A small contrastive image-text model, trained from scratch: 45211 training examples.
Rows from block 4 of the image encoder, named by matrix and row number. Each number is 50 + 12 x the weight over its row's rms, rounded and kept within 0 to 99. All counts start at 0. After the name is the row's rms in percent of the matrix's.
# conv: pointwise conv (encoder.blocks.4.conv.weight, 256x256x1x1), inputs 0-63
conv.7 102:57 56 30 60 52 53 55 58 43 55 50 76 50 53 52 43 69 63 43 35 48 70 62 57 56 58 42 41 52 46 34 52 41 28 41 40 52 64 34 49 44 57 50 37 41 31 47 40 22 55 51 52 59 35 60 77 62 30 28 59 58 59 44 45
conv.8 100:43 60 34 48 44 63 25 23 39 48 40 50 43 33 39 38 45 30 58 42 43 42 43 38 49 43 50 39 28 34 37 33 46 46 41 37 49 60 35 49 46 40 54 40 39 45 48 30 57 41 54 40 45 50 57 45 52 62 71 50 48 55 41 77
conv.9 099:45 54 38 41 55 59 40 53 37 57 31 70 39 41 46 61 33 59 32 47 55 58 27 57 42 28 62 52 58 46 31 14 57 49 79 41 59 55 43 56 50 51 45 54 41 63 51 45 54 53 43 53 40 47 48 65 64 50 62 27 58 47 43 42
conv.10 100:45 45 30 35 54 62 72 41 58 48 18 63 44 67 49 49 49 39 49 47 44 68 30 67 61 69 28 54 57 49 50 45 55 67 47 50 52 43 49 32 44 50 50 23 31 39 45 15 78 46 44 45 56 39 53 62 42 51 61 54 65 37 35 48
conv.11 098:67 60 63 55 39 67 75 44 26 55 70 50 71 52 37 41 68 46 52 60 55 43 49 56 52 60 54 63 51 53 53 56 54 50 53 57 47 54 57 41 56 46 74 63 47 48 53 41 55 51 78 44 46 65 55 65 49 54 37 64 55 80 41 43
conv.12 101:87 49 53 65 62 46 37 36 72 38 75 52 82 59 42 47 43 70 40 60 74 35 44 55 47 41 60 45 44 58 41 64 64 49 33 26 34 52 52 48 60 42 51 57 44 53 74 59 59 44 64 58 42 51 44 64 45 69 36 47 39 48 56 75
conv.13 101:79 51 39 49 66 59 46 32 41 33 67 47 50 66 46 36 29 65 52 56 46 72 67 59 53 61 52 40 40 41 80 38 33 37 45 55 32 47 37 47 48 63 66 75 39 57 72 50 41 60 63 35 31 48 41 42 41 46 57 37 75 35 52 42
conv.14 100:45 26 43 48 59 60 47 31 41 50 53 53 60 52 71 55 45 50 51 73 31 69 56 40 54 42 59 47 58 39 62 35 54 42 53 52 77 42 45 54 26 63 60 55 39 54 48 48 66 38 72 60 48 55 59 57 44 51 40 49 59 46 44 35
conv.15 103:44 45 48 07 47 50 76 34 59 41 51 58 38 57 40 44 58 65 56 43 56 52 50 65 81 48 35 34 33 50 37 42 59 37 50 63 39 34 66 42 64 68 44 49 42 45 67 49 33 48 63 71 57 51 53 58 45 53 47 54 62 40 50 46
conv.16 099:62 54 53 66 49 46 55 61 49 52 45 62 64 39 30 42 56 59 48 56 54 50 40 36 51 42 37 69 37 39 25 43 72 72 44 56 35 47 38 69 50 25 39 48 47 58 58 49 72 70 42 42 62 53 56 43 43 34 51 55 26 67 38 53
conv.17 097:46 51 37 69 43 44 43 43 38 44 60 43 40 39 59 42 46 51 35 41 69 55 41 34 45 49 61 60 38 37 32 39 40 27 42 46 47 72 39 53 46 46 52 50 48 41 57 46 43 46 54 52 29 49 65 30 41 45 63 27 38 43 60 57
conv.18 099:55 41 31 46 35 57 63 58 42 60 53 46 49 46 33 45 47 59 60 42 34 47 44 72 60 46 33 51 55 27 40 68 42 46 53 08 55 30 56 38 56 40 45 46 70 48 51 70 37 48 85 56 33 62 35 49 39 34 35 41 56 67 50 52
conv.19 101:33 49 30 43 56 50 47 70 65 65 58 60 40 30 52 51 69 25 63 43 41 48 59 37 41 35 48 53 51 49 54 58 49 52 54 47 48 67 41 41 63 67 62 49 43 44 48 45 32 61 47 57 30 29 58 43 60 62 76 53 64 46 30 37
conv.20 100:51 44 62 27 23 16 33 42 54 54 31 26 43 40 54 55 33 51 40 49 41 47 64 65 71 56 42 50 67 56 50 60 56 45 49 61 64 51 21 70 28 29 51 73 38 30 46 45 46 67 53 53 45 61 45 58 42 38 48 46 17 48 32 55
conv.21 100:52 57 34 41 48 55 52 46 52 48 39 42 30 36 55 34 48 64 35 60 38 52 49 47 52 42 40 56 65 24 35 59 63 51 55 32 62 67 56 28 71 62 50 56 47 65 52 50 60 48 63 49 62 66 39 58 36 45 68 61 41 44 41 68
conv.22 099:67 46 44 33 37 36 56 49 40 44 65 33 47 25 30 49 55 63 57 37 45 57 51 47 58 75 64 38 72 56 37 73 46 37 41 28 47 82 54 41 58 39 76 46 45 20 55 56 59 52 60 49 38 52 77 45 45 46 62 51 63 47 43 47
conv.23 097:63 67 50 66 44 49 51 50 54 66 33 62 49 39 22 46 30 31 48 64 51 39 56 19 60 55 52 46 54 49 31 63 62 37 41 41 34 62 34 57 70 32 54 54 43 28 46 39 76 55 54 57 51 48 68 62 21 49 79 39 49 36 57 40
conv.24 100:68 46 59 51 55 46 46 57 45 26 57 49 59 40 36 28 28 34 59 41 69 67 30 42 44 61 47 38 64 53 37 53 57 54 48 47 63 64 28 61 41 54 42 59 43 37 39 50 40 31 52 50 36 32 62 34 53 45 49 59 50 63 18 49
conv.25 098:44 30 60 49 61 51 50 39 46 46 46 36 47 72 30 67 57 66 17 54 45 56 70 58 55 46 65 36 57 62 49 67 58 57 46 54 38 55 29 35 34 51 46 63 44 52 62 66 42 42 44 51 61 43 50 49 56 49 35 59 48 49 26 75
conv.26 103:70 60 57 45 30 70 49 56 46 64 49 55 39 43 48 51 20 57 52 47 68 39 48 38 45 60 63 45 39 72 39 48 57 33 39 19 42 44 38 51 53 57 02 59 54 58 52 55 44 52 46 47 46 40 50 53 43 50 54 32 60 40 49 37
conv.27 100:59 56 36 72 40 50 32 55 44 59 33 52 55 43 38 46 45 51 62 35 47 58 49 57 50 59 27 49 52 43 46 49 54 43 49 34 51 50 50 44 33 43 41 45 48 58 51 54 56 72 53 67 60 37 40 52 41 36 77 50 39 43 62 42
conv.28 097:66 44 45 41 34 66 46 49 63 47 53 36 39 27 36 68 66 62 63 56 49 48 42 35 28 44 63 65 44 65 62 45 38 77 55 49 56 37 52 51 36 51 49 64 55 57 37 46 29 56 64 64 41 59 61 52 40 52 40 44 50 57 51 57
conv.29 099:29 52 56 54 64 12 50 40 45 33 48 48 34 67 49 40 39 42 24 56 48 62 49 65 47 57 29 50 48 40 44 59 41 46 53 65 71 35 47 43 68 59 44 28 62 63 59 57 43 42 40 54 40 59 56 49 27 20 54 42 58 68 43 56
conv.30 101:78 42 60 65 35 58 66 49 46 54 32 57 51 39 65 71 67 31 59 39 45 40 59 56 49 22 42 36 57 44 54 43 39 44 64 52 44 33 41 73 49 39 36 59 39 57 40 41 49 73 59 44 54 56 46 58 59 37 44 40 77 45 53 51
conv.31 100:43 49 50 50 31 52 31 27 43 55 57 48 61 56 34 42 53 42 28 53 51 45 48 36 65 52 63 39 78 61 50 45 71 55 34 66 53 60 59 30 48 61 43 49 46 49 26 22 57 47 44 70 69 35 69 42 50 40 50 47 30 49 37 54
conv.32 100:51 46 44 50 48 54 34 42 49 71 48 52 49 42 51 55 46 77 78 44 30 57 65 53 46 44 42 31 48 62 55 43 40 60 41 51 50 66 67 54 58 47 50 63 41 50 52 56 25 53 47 63 60 48 46 59 38 51 66 61 63 52 41 63
conv.33 101:51 39 49 35 68 57 56 60 36 51 39 40 52 58 56 27 57 36 35 66 60 59 28 52 64 71 79 47 55 41 46 69 59 58 56 55 79 59 57 43 27 42 43 46 50 77 23 35 46 50 42 51 51 35 62 56 56 74 43 46 43 39 37 67
conv.34 101:39 40 58 62 51 61 48 53 52 49 36 43 32 46 42 53 69 45 30 36 47 62 38 57 45 12 18 50 47 43 44 63 75 31 61 65 46 54 48 65 49 32 45 42 54 48 43 59 53 62 54 47 36 28 72 26 42 47 43 48 61 38 63 61
conv.35 098:39 59 62 44 47 40 37 52 52 55 79 49 49 54 57 48 70 51 51 33 56 46 55 65 25 58 53 56 50 37 51 52 43 43 13 38 67 59 36 30 39 57 55 44 60 58 27 37 48 47 74 76 56 45 47 23 61 29 25 62 39 78 44 62
conv.36 101:63 50 66 45 69 53 32 25 56 32 49 61 44 57 46 53 49 42 64 49 33 49 57 36 52 26 28 54 57 65 64 31 50 53 53 51 37 52 78 44 59 41 51 53 59 36 67 32 50 59 49 46 43 61 52 44 49 49 32 58 64 39 59 61
conv.37 099:39 48 38 52 27 56 39 73 63 71 46 47 45 57 92 80 61 54 47 44 40 32 48 42 52 39 38 44 52 59 47 34 56 37 28 69 55 24 50 61 44 39 65 63 38 41 53 60 61 60 54 43 52 37 56 44 27 50 39 34 57 44 59 55
conv.38 101:62 31 52 56 36 50 48 58 36 44 71 53 58 62 42 58 58 16 44 46 43 41 31 39 51 53 58 56 41 43 53 59 62 50 43 30 37 65 27 58 62 48 64 49 28 55 50 51 36 56 46 62 42 63 47 65 42 43 51 36 58 50 54 59
conv.39 097:60 29 27 47 60 48 51 35 57 49 33 19 39 52 43 56 42 44 39 36 46 60 20 68 50 43 51 48 56 56 45 38 25 48 55 56 67 44 48 45 46 49 45 55 52 62 60 66 44 47 35 48 59 32 62 40 44 40 51 56 69 62 64 49
conv.40 098:67 30 43 20 54 49 31 54 47 28 57 19 46 35 50 64 45 39 55 33 44 57 42 49 54 39 55 69 46 52 58 55 36 42 67 64 52 39 46 63 61 51 28 42 55 45 54 51 55 65 32 38 49 62 57 47 54 74 40 47 49 41 58 49
conv.41 102:59 58 42 70 26 33 41 43 47 73 46 56 35 27 65 48 35 54 72 69 64 37 40 27 40 44 46 67 40 43 51 31 54 40 41 59 45 58 68 46 56 48 53 33 49 51 65 42 34 50 21 45 58 66 27 47 63 40 42 65 44 66 60 52
conv.42 100:66 35 47 52 58 67 49 63 54 40 46 69 53 73 38 63 41 65 75 54 65 70 50 41 60 41 45 64 58 48 37 67 56 49 56 51 57 41 31 54 55 64 43 45 65 40 30 44 45 42 42 59 61 75 71 47 47 75 35 47 35 54 40 48
conv.43 099:49 44 56 59 50 42 73 56 57 39 41 36 58 82 53 66 52 79 38 67 40 52 41 50 29 44 49 57 37 44 69 69 60 22 53 42 58 17 51 42 49 28 54 58 55 50 49 36 47 48 43 44 45 64 60 54 39 43 42 42 57 48 59 41
conv.44 102:59 49 61 57 57 51 54 40 54 51 53 24 43 49 43 61 58 40 59 46 49 32 57 47 62 41 35 53 53 45 29 49 48 31 70 63 70 50 50 32 41 56 56 63 52 45 31 46 65 42 37 34 43 24 39 30 47 58 32 65 53 39 38 31
conv.45 102:29 53 56 56 49 58 49 57 58 45 39 59 46 42 57 57 43 47 25 61 67 40 60 54 47 44 24 37 52 44 36 43 31 59 76 52 77 49 63 47 51 55 44 17 69 56 22 52 59 27 38 52 40 48 31 70 43 62 45 28 53 43 53 68
conv.46 102:64 61 40 39 51 61 67 41 53 50 34 39 42 43 67 56 50 46 57 39 45 47 36 65 48 54 39 45 59 39 40 46 49 41 49 17 55 39 34 36 45 38 58 57 48 68 44 42 51 62 46 62 44 50 62 75 50 37 71 66 72 61 49 43
conv.47 101:47 61 60 70 53 47 47 33 45 62 45 52 46 57 50 39 59 41 34 39 51 43 34 56 51 74 48 60 52 45 63 49 57 58 57 77 58 42 59 43 61 67 55 47 53 70 38 49 50 44 63 47 36 48 47 52 43 48 27 46 37 51 38 53
conv.48 099:38 53 42 51 52 53 39 75 39 51 58 52 35 49 63 61 43 62 62 55 46 45 35 65 56 48 53 41 74 60 44 42 42 29 41 42 45 46 33 34 43 47 74 56 62 54 59 40 70 62 61 51 61 61 48 45 54 73 60 50 68 63 27 45
conv.49 101:44 39 62 56 30 48 77 68 53 69 55 56 46 54 36 58 60 51 58 55 42 51 51 30 44 56 54 70 49 37 41 24 46 48 41 61 42 48 32 50 57 44 39 38 42 32 43 40 22 17 31 66 45 23 55 47 54 59 42 41 69 73 58 69
conv.50 098:59 61 65 47 55 40 42 32 39 27 68 51 37 63 50 51 40 55 46 40 57 28 53 46 29 62 63 38 57 70 56 44 28 51 44 43 75 49 50 43 50 50 48 44 68 65 46 60 40 53 38 44 27 42 33 52 46 45 18 24 60 44 24 54
conv.51 101:74 60 62 46 65 62 25 43 47 39 73 34 65 50 63 40 59 41 36 24 44 40 53 46 56 40 68 77 65 47 45 50 50 52 71 50 58 29 46 57 49 51 29 58 29 51 48 52 55 65 51 61 52 32 53 36 53 46 49 46 29 61 64 64
conv.52 102:65 58 81 48 47 40 40 50 49 66 40 49 59 64 35 44 65 55 61 45 71 43 61 34 62 81 47 51 58 26 34 57 62 47 42 46 80 58 49 49 40 33 62 50 69 65 49 50 48 49 31 41 51 43 51 64 69 56 43 29 48 49 42 45
conv.53 099:24 44 60 47 55 56 43 40 66 47 50 46 33 48 34 51 58 36 37 53 52 61 69 36 47 37 31 53 60 64 50 47 47 44 36 55 45 51 56 50 76 42 64 39 54 49 59 44 45 44 17 60 40 32 65 33 56 39 47 40 44 57 48 75
conv.54 099:55 37 61 53 46 37 36 37 39 32 57 50 40 47 45 56 65 48 62 40 39 37 36 51 46 35 42 61 51 70 54 31 61 41 58 47 69 46 19 41 58 43 56 45 15 34 42 53 56 55 67 39 63 60 26 51 65 55 56 54 42 74 40 46
conv.55 102:54 51 55 45 36 43 49 39 47 56 37 52 43 59 48 32 54 61 35 65 46 69 38 40 54 54 22 44 32 31 27 63 47 48 52 39 52 41 32 57 59 59 45 20 55 67 48 49 40 40 49 59 53 20 37 62 49 50 54 46 48 49 50 55
conv.56 102:61 46 20 43 46 28 46 48 44 59 41 36 56 55 44 57 67 59 34 44 59 41 56 55 46 47 32 50 41 14 48 50 56 55 50 59 47 25 58 38 50 60 32 72 73 62 55 41 32 66 39 66 44 58 57 43 59 44 67 26 21 72 55 46