A small contrastive image-text model, trained from scratch.
Training: adamw at rate 0.00085, batches of 256.
Rows from block 4 of the text encoder, named by matrix and row number. Rows with one number belong to one attention dimension. Each number is 500 + 25 x the weight over its row's rms, rounded and kept within 0 to 999. All counts start at 0. Numbers have three digits each. After the name is the row's rms in percent of the matrix's.
# q: attention query (text_encoder.blocks.4.attn.q.weight, 256x256), inputs 128-255
# k: attention key (text_encoder.blocks.4.attn.k.weight, 256x256), inputs 128-255
q.135 100:488507510522479515510464513456503477488529492506512506518539462518518461455503488497489494496488477509491523515484506520468501458480533491460447516530471487513502504495442477502487493505479430481518530528499518525520523527527526494482439539517540535487497476469484520480553540515484489527508500500483468524509518475505473468507472480498485481493504471516552464515488478494519499506461
k.135 100:474550547508507492489536526545463502512486510474480488453496475488473503505503490483422481478472484403478485499486488497493517517489475545525520549513488518481500508483503515511488503477487509469487503521495485501516479484500456524543477506519463490551532489535503492488479532515462487463518526557494517492503499525503458488505494505491538484530542521494481485491485507481476534467537
q.136 141:520513506493472482503544522504485490496478533483522521477493479499501489528505496513473529552458485541513481513474463461528500532481516482539503525465481493474452503501516508531490515480502512463512471484526536478524470499503460531476531473483489491522510532531521472486488481507522533480486494524481535457542508525527501502490517487475540526525477550484474470532454504495517517494488
k.136 137:469474504471527484497507496538471466495525508462510501471492503507480508547469525525490489463470483456510537468481464482553527511465538486499526515441486539502486479492505506501470552518500503473537525509470489520488480505450480513522512471528458491540523531497502509525475518479502497443512521503501494475468514454509497527524481525516540492495514501497468543482511505485499505501504
q.137 153:467519468488531466540500522504450528526494494499499477485504548473496483521478508533481520511494498524506495508542528480471514497496503484473532470480482509509532499462481464461484491503490517532469538506488491510498552481467498535515519485542493458454483461483531494530505525526448459534485480474526480528512511508503505499483518560491486472463533511501513533512498500470480491547521
k.137 122:524478493507549442505544519522501471530532469535472509461525500464485494505482544515535533485484474487492537490504491458536487453488512470490543528510511504473457478519459503519502535517479481476514541503446466539489497536455481481474525460506465500529488520444507481468529507503531506444477507514538472458508519467517541524534485489500522490488525484509484511459509507505479522496505
q.138 135:478511495479544472521524506509481533508484475537469461475524531482503494516485480520496509539466463491530470496507534480474453494489467500502517495487517478475507510499474490500495501464484530529475543427472493494544505448480515498523497478512486485504497470513549475510504515520474459500493464483522468514530485516484495489496487534517446489487500538507491538445514503488533503525501
k.138 125:485522473528486505463445530519550533506476470528467500540494524447487530472553487470502493545497485493507507531482522555501492525524478520503469490520566485466512474477522499500486486476508504496456466546541513502502525482527548488480497512454507520483530490465513503506532486495502477526480472482508492529520473487484469490527487506471475481514500498494524467505509457515537520467501
q.139 121:467529498453518470513509514477475505511532496494501480463510480508475462529501463508499532505532512494514487491467526496503525520521548516521502533515533533509492493474500495486497439488507498557501523484490446498528537500505479521463453543502509475472447497513527499514547494529462452512506518507521515548535517517513457507506524522478459517511513528507519533497515497532502477531445
k.139 097:517448499505469522449478474498532514486471539480527518511500517515482513478541518466532487494489488500488537519482500538506506516525468476483504526483498520497501514524556499479467502486510484443485415489511498519479473460539499487521531484463463504469516531520486511485501488475536528497498486501501535485492509481521487501535493468507487504486429490491494475484573510506499535461522
q.140 087:522488516474488550501490512469524490488525529476512489547505529504511526472477468483498459472484499434528515462512506500458482452510471518494471494534495479529532516512475510541505490456518473443497517502497555492471480515507518521523486482530508553536519543472521539500480499476502485526539520511482490503477482524488491504532456497499505456485476479490485514481505534513524523456543
k.140 096:521532481537503520512522477493480531513496521474492513508499538519538468493465502512494515497515528517452489474527502525452504484478505483500535486484513476510502515494496491468490486490489513473432452468493503510500526491481525496515475541493528425444500436538467470506486492519471525486487488516491505507490502547527521483469562476494509479481486521479515496490496520496467522542504
q.141 097:530438535482511485462501481532519534508527529508488510519536545491518542491493503521526485508522492512548513468483525474524490443524497544472483497506535496487479471566499485534519528516524500518516504461500511496484526485466478502471487453509507555551453532496510498486531492479504477446510504491477507475482493459506471501519446504502508488485459467470473487444535475516511517500560
k.141 099:513492476503511492507538495497498469527521512455481510508510499536521475519465507541529551499525519534507517473483512507476485484480584506500525468447508493515500486508480480489541499541510497518525468476483481494512478538463494511504493527480507473488472462538467463516543472489536511429490495520515506473497509511506484505477530457516520500455515509509518544505480466487483496545489
q.142 066:479507491481516493498493514496481509520458478485494494473495506501472488529534499474513534504480516534453521528483496518496515534519503472525548536443493517530487533471495528455495499497504501536493489474477439486512486454528477473520560565458513470517517464530485489495470476499508521513481484509520525497508500502506504507493521468488455498484474545470473515493498505497487485485452
k.142 061:498454483451465483486470488474514519483448514511516515514504493487498489477505489487499501517493485511499492489491508468543506519543472487468473524542535500500493468513520541497445490507493521465505520523514520490499502547508509494490503473500509531500499568448515526509499527496506436536460502463503498526534502469513513525500472528476464494525494488506502485533508504520518478461485
q.143 077:521510504508489557482498485487531481483514531487514489530464482520503514502476489478499470498460510460509488449536507502472473490514456523516481481533482473510520529500475500542517503457485472437506495517509560494477452513535541515525478489523476532499538525504510549503482500488519519528532509488484474489507484506478489525486454492510519483482472495503502528480497525513523536452549
k.143 078:508529496543494519510503475483482527486477533496497516543494515508508479481470501492491504504516525524455450481534492514474499482497485472512525501502517493498498513497502493502483472485511507445444448456496502519508527496492526499512468523475505450457505440539459493513468493500467516519479506515493506509498498544527494455469552471491513462500475517482502480494482519514487532487509
q.144 131:467499485518522462541479494510492518518484481528515506520513498474477444503480509486471515536447484519497490497533524440512470503479496453506516473500480490460504486450485496478472504537465477496503497489464477501522480536481517510501551497498506484484566476487472468492497512511510472508482476507531419526505540502471526491530507475489491495473545521512522487518498482461476517464502
k.144 117:555505485518510501560449507488517530520478513506487516528487501506485494494537488457524476515507501547550469520540520507466510500510486509500467470541500499524502548475490487502526492502508532496524509494529532470477541477504511482473525528426491545471496474484509521502512505487522522514481467500524496509525469453494492471498494471496458531497518487523504501523476470523484465535470
q.145 126:519480512476487507463524472490501449494506504501538498444498470511490493515545494489504532482512536475481527499434474533519553501555502509490493529470500527534473501497539529488499455522505511502501495521520500441494491509482508487471482533522506498492480541497493531526475455487526530485522545528471554470506521499547488509518498527457522542554493514429498487518506524545506501529479
k.145 127:509524484524487522505491464495501549496499475519490527508460504496542494483489477480534490500505492489522500496523500551438517549519477515500469481527501436494507513455529513489518474492522543521460487471505493481510526475505536530469495531508506493463524514507528498511499508549504519493494453493501497537532437516511511485449507474498445520531471508501500538529553481550508490527479
q.146 134:507514474460513492542519503484482523472498484489543442509519530486478536502510497521519522480501482517580517476504519522467466450490520464461475509457476515529521512458507464477516483494529514527484547464480493490508457508454488522485488464544510485464460503508514507515482533488490493532510465523520453489493512522492523500471520535505513488455505493496536527451495500478503479567516
k.146 137:524482503503481541502476521469478543481493513463465559508455535506519515510511463522517475524524509531476485503526486531496531536530473486519478461513487448514465521475524497523520493522481544480511445477515509484501496485495521510495504488479512497490534548509531488472472509482488495471468462537494536525487492495493478524476482508478491525491491517464486486539501490557499474532486
q.147 105:496500542498505494480464511511545551495490517498485482561482527475467485531542500480494458491488472474489496488510541503482425489510473459476496481530489505519521499565495519475500527489485492508506487504515529543501485528522505487537473459527503539490526547475471518489537489535490478513510509485512466556470492497435518484529475490530496516487503484511511498490497505490514497447515
k.147 116:473538503520521524515540481519466516515466520495468522454483471478514504503468501560460526481456459483509532429496526507472507530504497509547516505499484469469477530465494514509494508505463490488463441491452435495521493536478482493551487516475490490511545479511477474496492524515509534470475456521519485509521471520475507537463520518501497455493463538475481545497513502486525538466507
q.148 082:485492507514485508469467498512500536472467457515511524521458535491458502501529541461520486457492500503497478478504480483525516501536464464504493505500448483490499498505492504512462516479468494498515464477502514506502500504464499510500506488553513525482531531501482521507509562535488540508462508496529483523455487485429508475490530515533504518502481502523513543485506504479512504487520
k.148 075:515540454518506499495457440476511543483530504484541518532491456481512510504535518435491494500481502496457492515484475490502481500497506462494498514506471496493460515481489487490524473501519452454507487517476500467486510508509499507505544503478494503469511520490480533512494550480526461500534475476517516495477497476559515524505496469501482505506477498469514471492509493490536532471498
q.149 069:505504466471485479498481522489479498495496450537503513490505560506463515525508552469517517427500519511560478478483476497493534510525513472470481511480451498518516507495499493498505527505486505521506499484506504500489522508491483484476523504514516534500476502445533501504540481498516531499466532526530544507455482507512474485470500532529503516484511475517501564516516516489531503540483
k.149 067:484480524459521474479512502497490504501515452519534512516502525527490470539468515481500473477521502540541486494488472485522494502483499498504510493490449506469411516484483490472538508483476529546526490510475502500503511517466463507473530493501468474473518492539525469507518508569506508440498504486519498500503513419508477485486515459513480532492508508458524515491536516530530488550492
q.150 085:508499503516518529512549515523502513495477454511491493523452523488512555483495478511528482517527485482513481478485466528463491503462472503537517498531513490486483506531460511528484535464524527503469482464460482480536482473496481507501459471504492527502512527495487499498477515528481516497494483495506504497490461518436536488466497509543480511555489524550483517450489541546503505501488
k.150 080:504447504486470474465519487472514469480499443501513478480509479526511476496465498455487531461545544491477485554500460509527493468509537467473507521483535509506482440501484512489479484513542486482504552489506492500521508539497490481459499496538522471503503511507512505500498506473468493522523532516482490492503538494544507470529502461508525501530480491523516484510497504503491489490510
q.151 096:519506499509525532531557509523520495501493471504497489500473509498537556484480457517512484527528503495522481489483477520467489485456496536531511502519521489500486509534461488527505530470531554500451503482464500470524495452500482504494457474485481516524485508487522489487478476523489492491511480486473521488495461535478512491472490505519475505571476516536453502477485542542522504514479
k.151 090:490467513499469473493570507495500473506486474493498475453508475518512474495438487509482535483535533479488495512505474481507489473518521494480509521487535504504506447495498522509459500526522506485477547469515482525532517537491517490476481469548534455513500507523503469511489502508471510531494523522486474501507540515504521483518504500511544478529486501549493505510500511494474476477528
q.152 118:505480494440501478533486532478478487518513542513497493551522514502483483522484539471523523494477493514487487518529524425517524511552495462474510498526479491522478498482466506507512489503484486525531529487503518488504544497491515507497506510541527493488459466508524505513476511534478508501448506508508499550488529466484485514547490538528492517441514506450499527513501513494480459490479
k.152 135:517502490497528549540460515514533521507483461490532493517506503473514568485534499493503469571498478533515510530449529524492502476490501540517484475513521500498479520491467425481469499505506505509522522501495521478448515463527493501460507545460498554467512493485519553495489508541502505540531504464491563504523512486469488505491482503514459540494558491475536498498492500516503478517451
q.153 147:492465551475493521466471506459521471470530522507515531515522433526499478507460503484508454494512512500454522530502519509527544493513515494518504504534519534491466513534498519528531496511512465515549484541512497520490472523540498491480527527478511514551506497536482517455494477507499494459502552532500499472477536445547488526527480465522538530480499453482483480529527495516498478463477
k.153 139:464493512517489503473531463457436491461503512506513500480493469522525465499462509505484556455472485482496525452532503514490491539491488479520519550510445468474540514493490519496487509503502479497476483469480456493558491551458490519547515491523463474498528475529459484482512551508522497487482482516524491485507458523499518540458531464481502481492474521507500538485520524484525542467551
q.154 108:501482503496477489516492534477508501505503529512472513499523456553510470543491504490504476539506536493472486547505485496524490493502488492518467479549497538501493525532438489512511521528466513505506512538525549490490558467514490475493473512498525523518499458513500491513524477519490512485488519513458544490529514476485485460569456525516483511535508490528491473534495521533492476531482
k.154 106:510526493512511522517488496501523506481436503512490489493498475489502514512528491490469508542504477496531447503466515529485513517495465526512497491521510483512505530514499503500475482440502492518473510506523496490488508463505500469504397542508474535473512478499528544515508465507486479530485481508456519495537476544464452464501519525494456517562484503483493511488525511517514519498467
q.155 098:446476479541507476500512483510470548511431467506488517535493526508527499489492494523502517527493473537479469511534489464492488494499473453530517461520459482463503490511458518492457542522448471520506488464470446485527535496440488499547513487543501495504538436494497479487501560522485478523466445486515502538559497509440511489488521496524436480503489517532496503480521501486500509494505
k.155 090:510550455564482482515523443522521489529494462525503523449503465517531469458492500490505528502499506470489498533478457477477508486492560519462492523475496504481517442470520508503511461510513473472452509521477472511522526487514526508482506510475537466490505471473500459565497465494510495496550481505506475508470496523508534453527513513511506471552484503554492493529490479476474522496509
q.156 070:495472482537490470516494507526482493476465439517475491469470540482456509497500505496550537497485509520513487482499425500510504500525478483498507474525501496480499504535497489508448561536483528528487497482481463466523521494475483472506504486520478518505533513462465476501520519509513525521469490499531520505523484497458531493507513504493504486536500508520479518463521521486500506512504
k.156 084:517426496467502488509479485455499501492504463503522491534497536528494493526516498440539506479542543526491500537510491507516495481501510446492504496486508512547479486527472502475512500521535513521513572498501527479495509503452492470461533500515503487461511511518506503500498511463493475501530501486512481473504524453531500486521495444516484528499511494483522496492516522514497482557490
q.157 072:503550536436500466504461528489475519479491492459526499496512532515446494516527466483490490474529508509545506476478523514460505485494528515479479510453482509547497515529511511473520447497554487521486519521495531501499516516488443462463470507499488508464497519482495527507539475477480474523533508524513506521534508499524428518485499486489494502505538517489515467515440537512470499534465
k.157 086:495505500516491508483511497535517504527493480513461501442511553532484484495486503496494489524516475489548516499501530491516502533500468553496503509471527495480534494509522523487498531488486562489460459499532519497505491485470472469519462485480469487509522475491530478489517450510496496465468476494495507514496480514448471455504502519487486493529516499489500515525551513530530499512500
q.158 059:504482444501485516488488498512519488526518496540487522490497520510492506487489540481514498506476496488477520535541544504531532540526464497502484461512499481496515459451538500513502500483483514457504485514524520506498498476481534509490522480485494485512486501523523480507454511486484546462461497479525488480448461488492513459490506547518517497465484515500474559531505496485501508504526
k.158 070:507496498500507502493481479487486518464531531479552523551489461480506516500514506478474492525474513506500489475476444488497483489507477473501500538533443497494454538475461466502485486512509468509523494475482491488503497490517501543473519529531498518478509523497478536500483555535548476513503496487497510485493504475566524547480494468505499516489486509437511473482492498491523523469510
q.159 051:501473531508527468499464484550496446481542461521500498503493500459457441477497505485523522479487520526482498514495536495536537475524478513493487468478496504490513481481461458466473530494490502556553527538486556491493481489499496471514506496497476477488516497474493492471473520508510523516544546504498460481502533474530531495504500507508524517489546522471523485475500493473432488487521
k.159 054:507440470508502508515496467477519474497519558488476488533519505492496513491489514539537522514511517573474501511485525494509488481503500492495503502526524494518510491554480476500510532537528500514518504476542478519496508509485506457529561520471504496501426491537450519550509513449538482463474536458500504491502497461511530530489529502501522484446533476483501508498462467469510507503527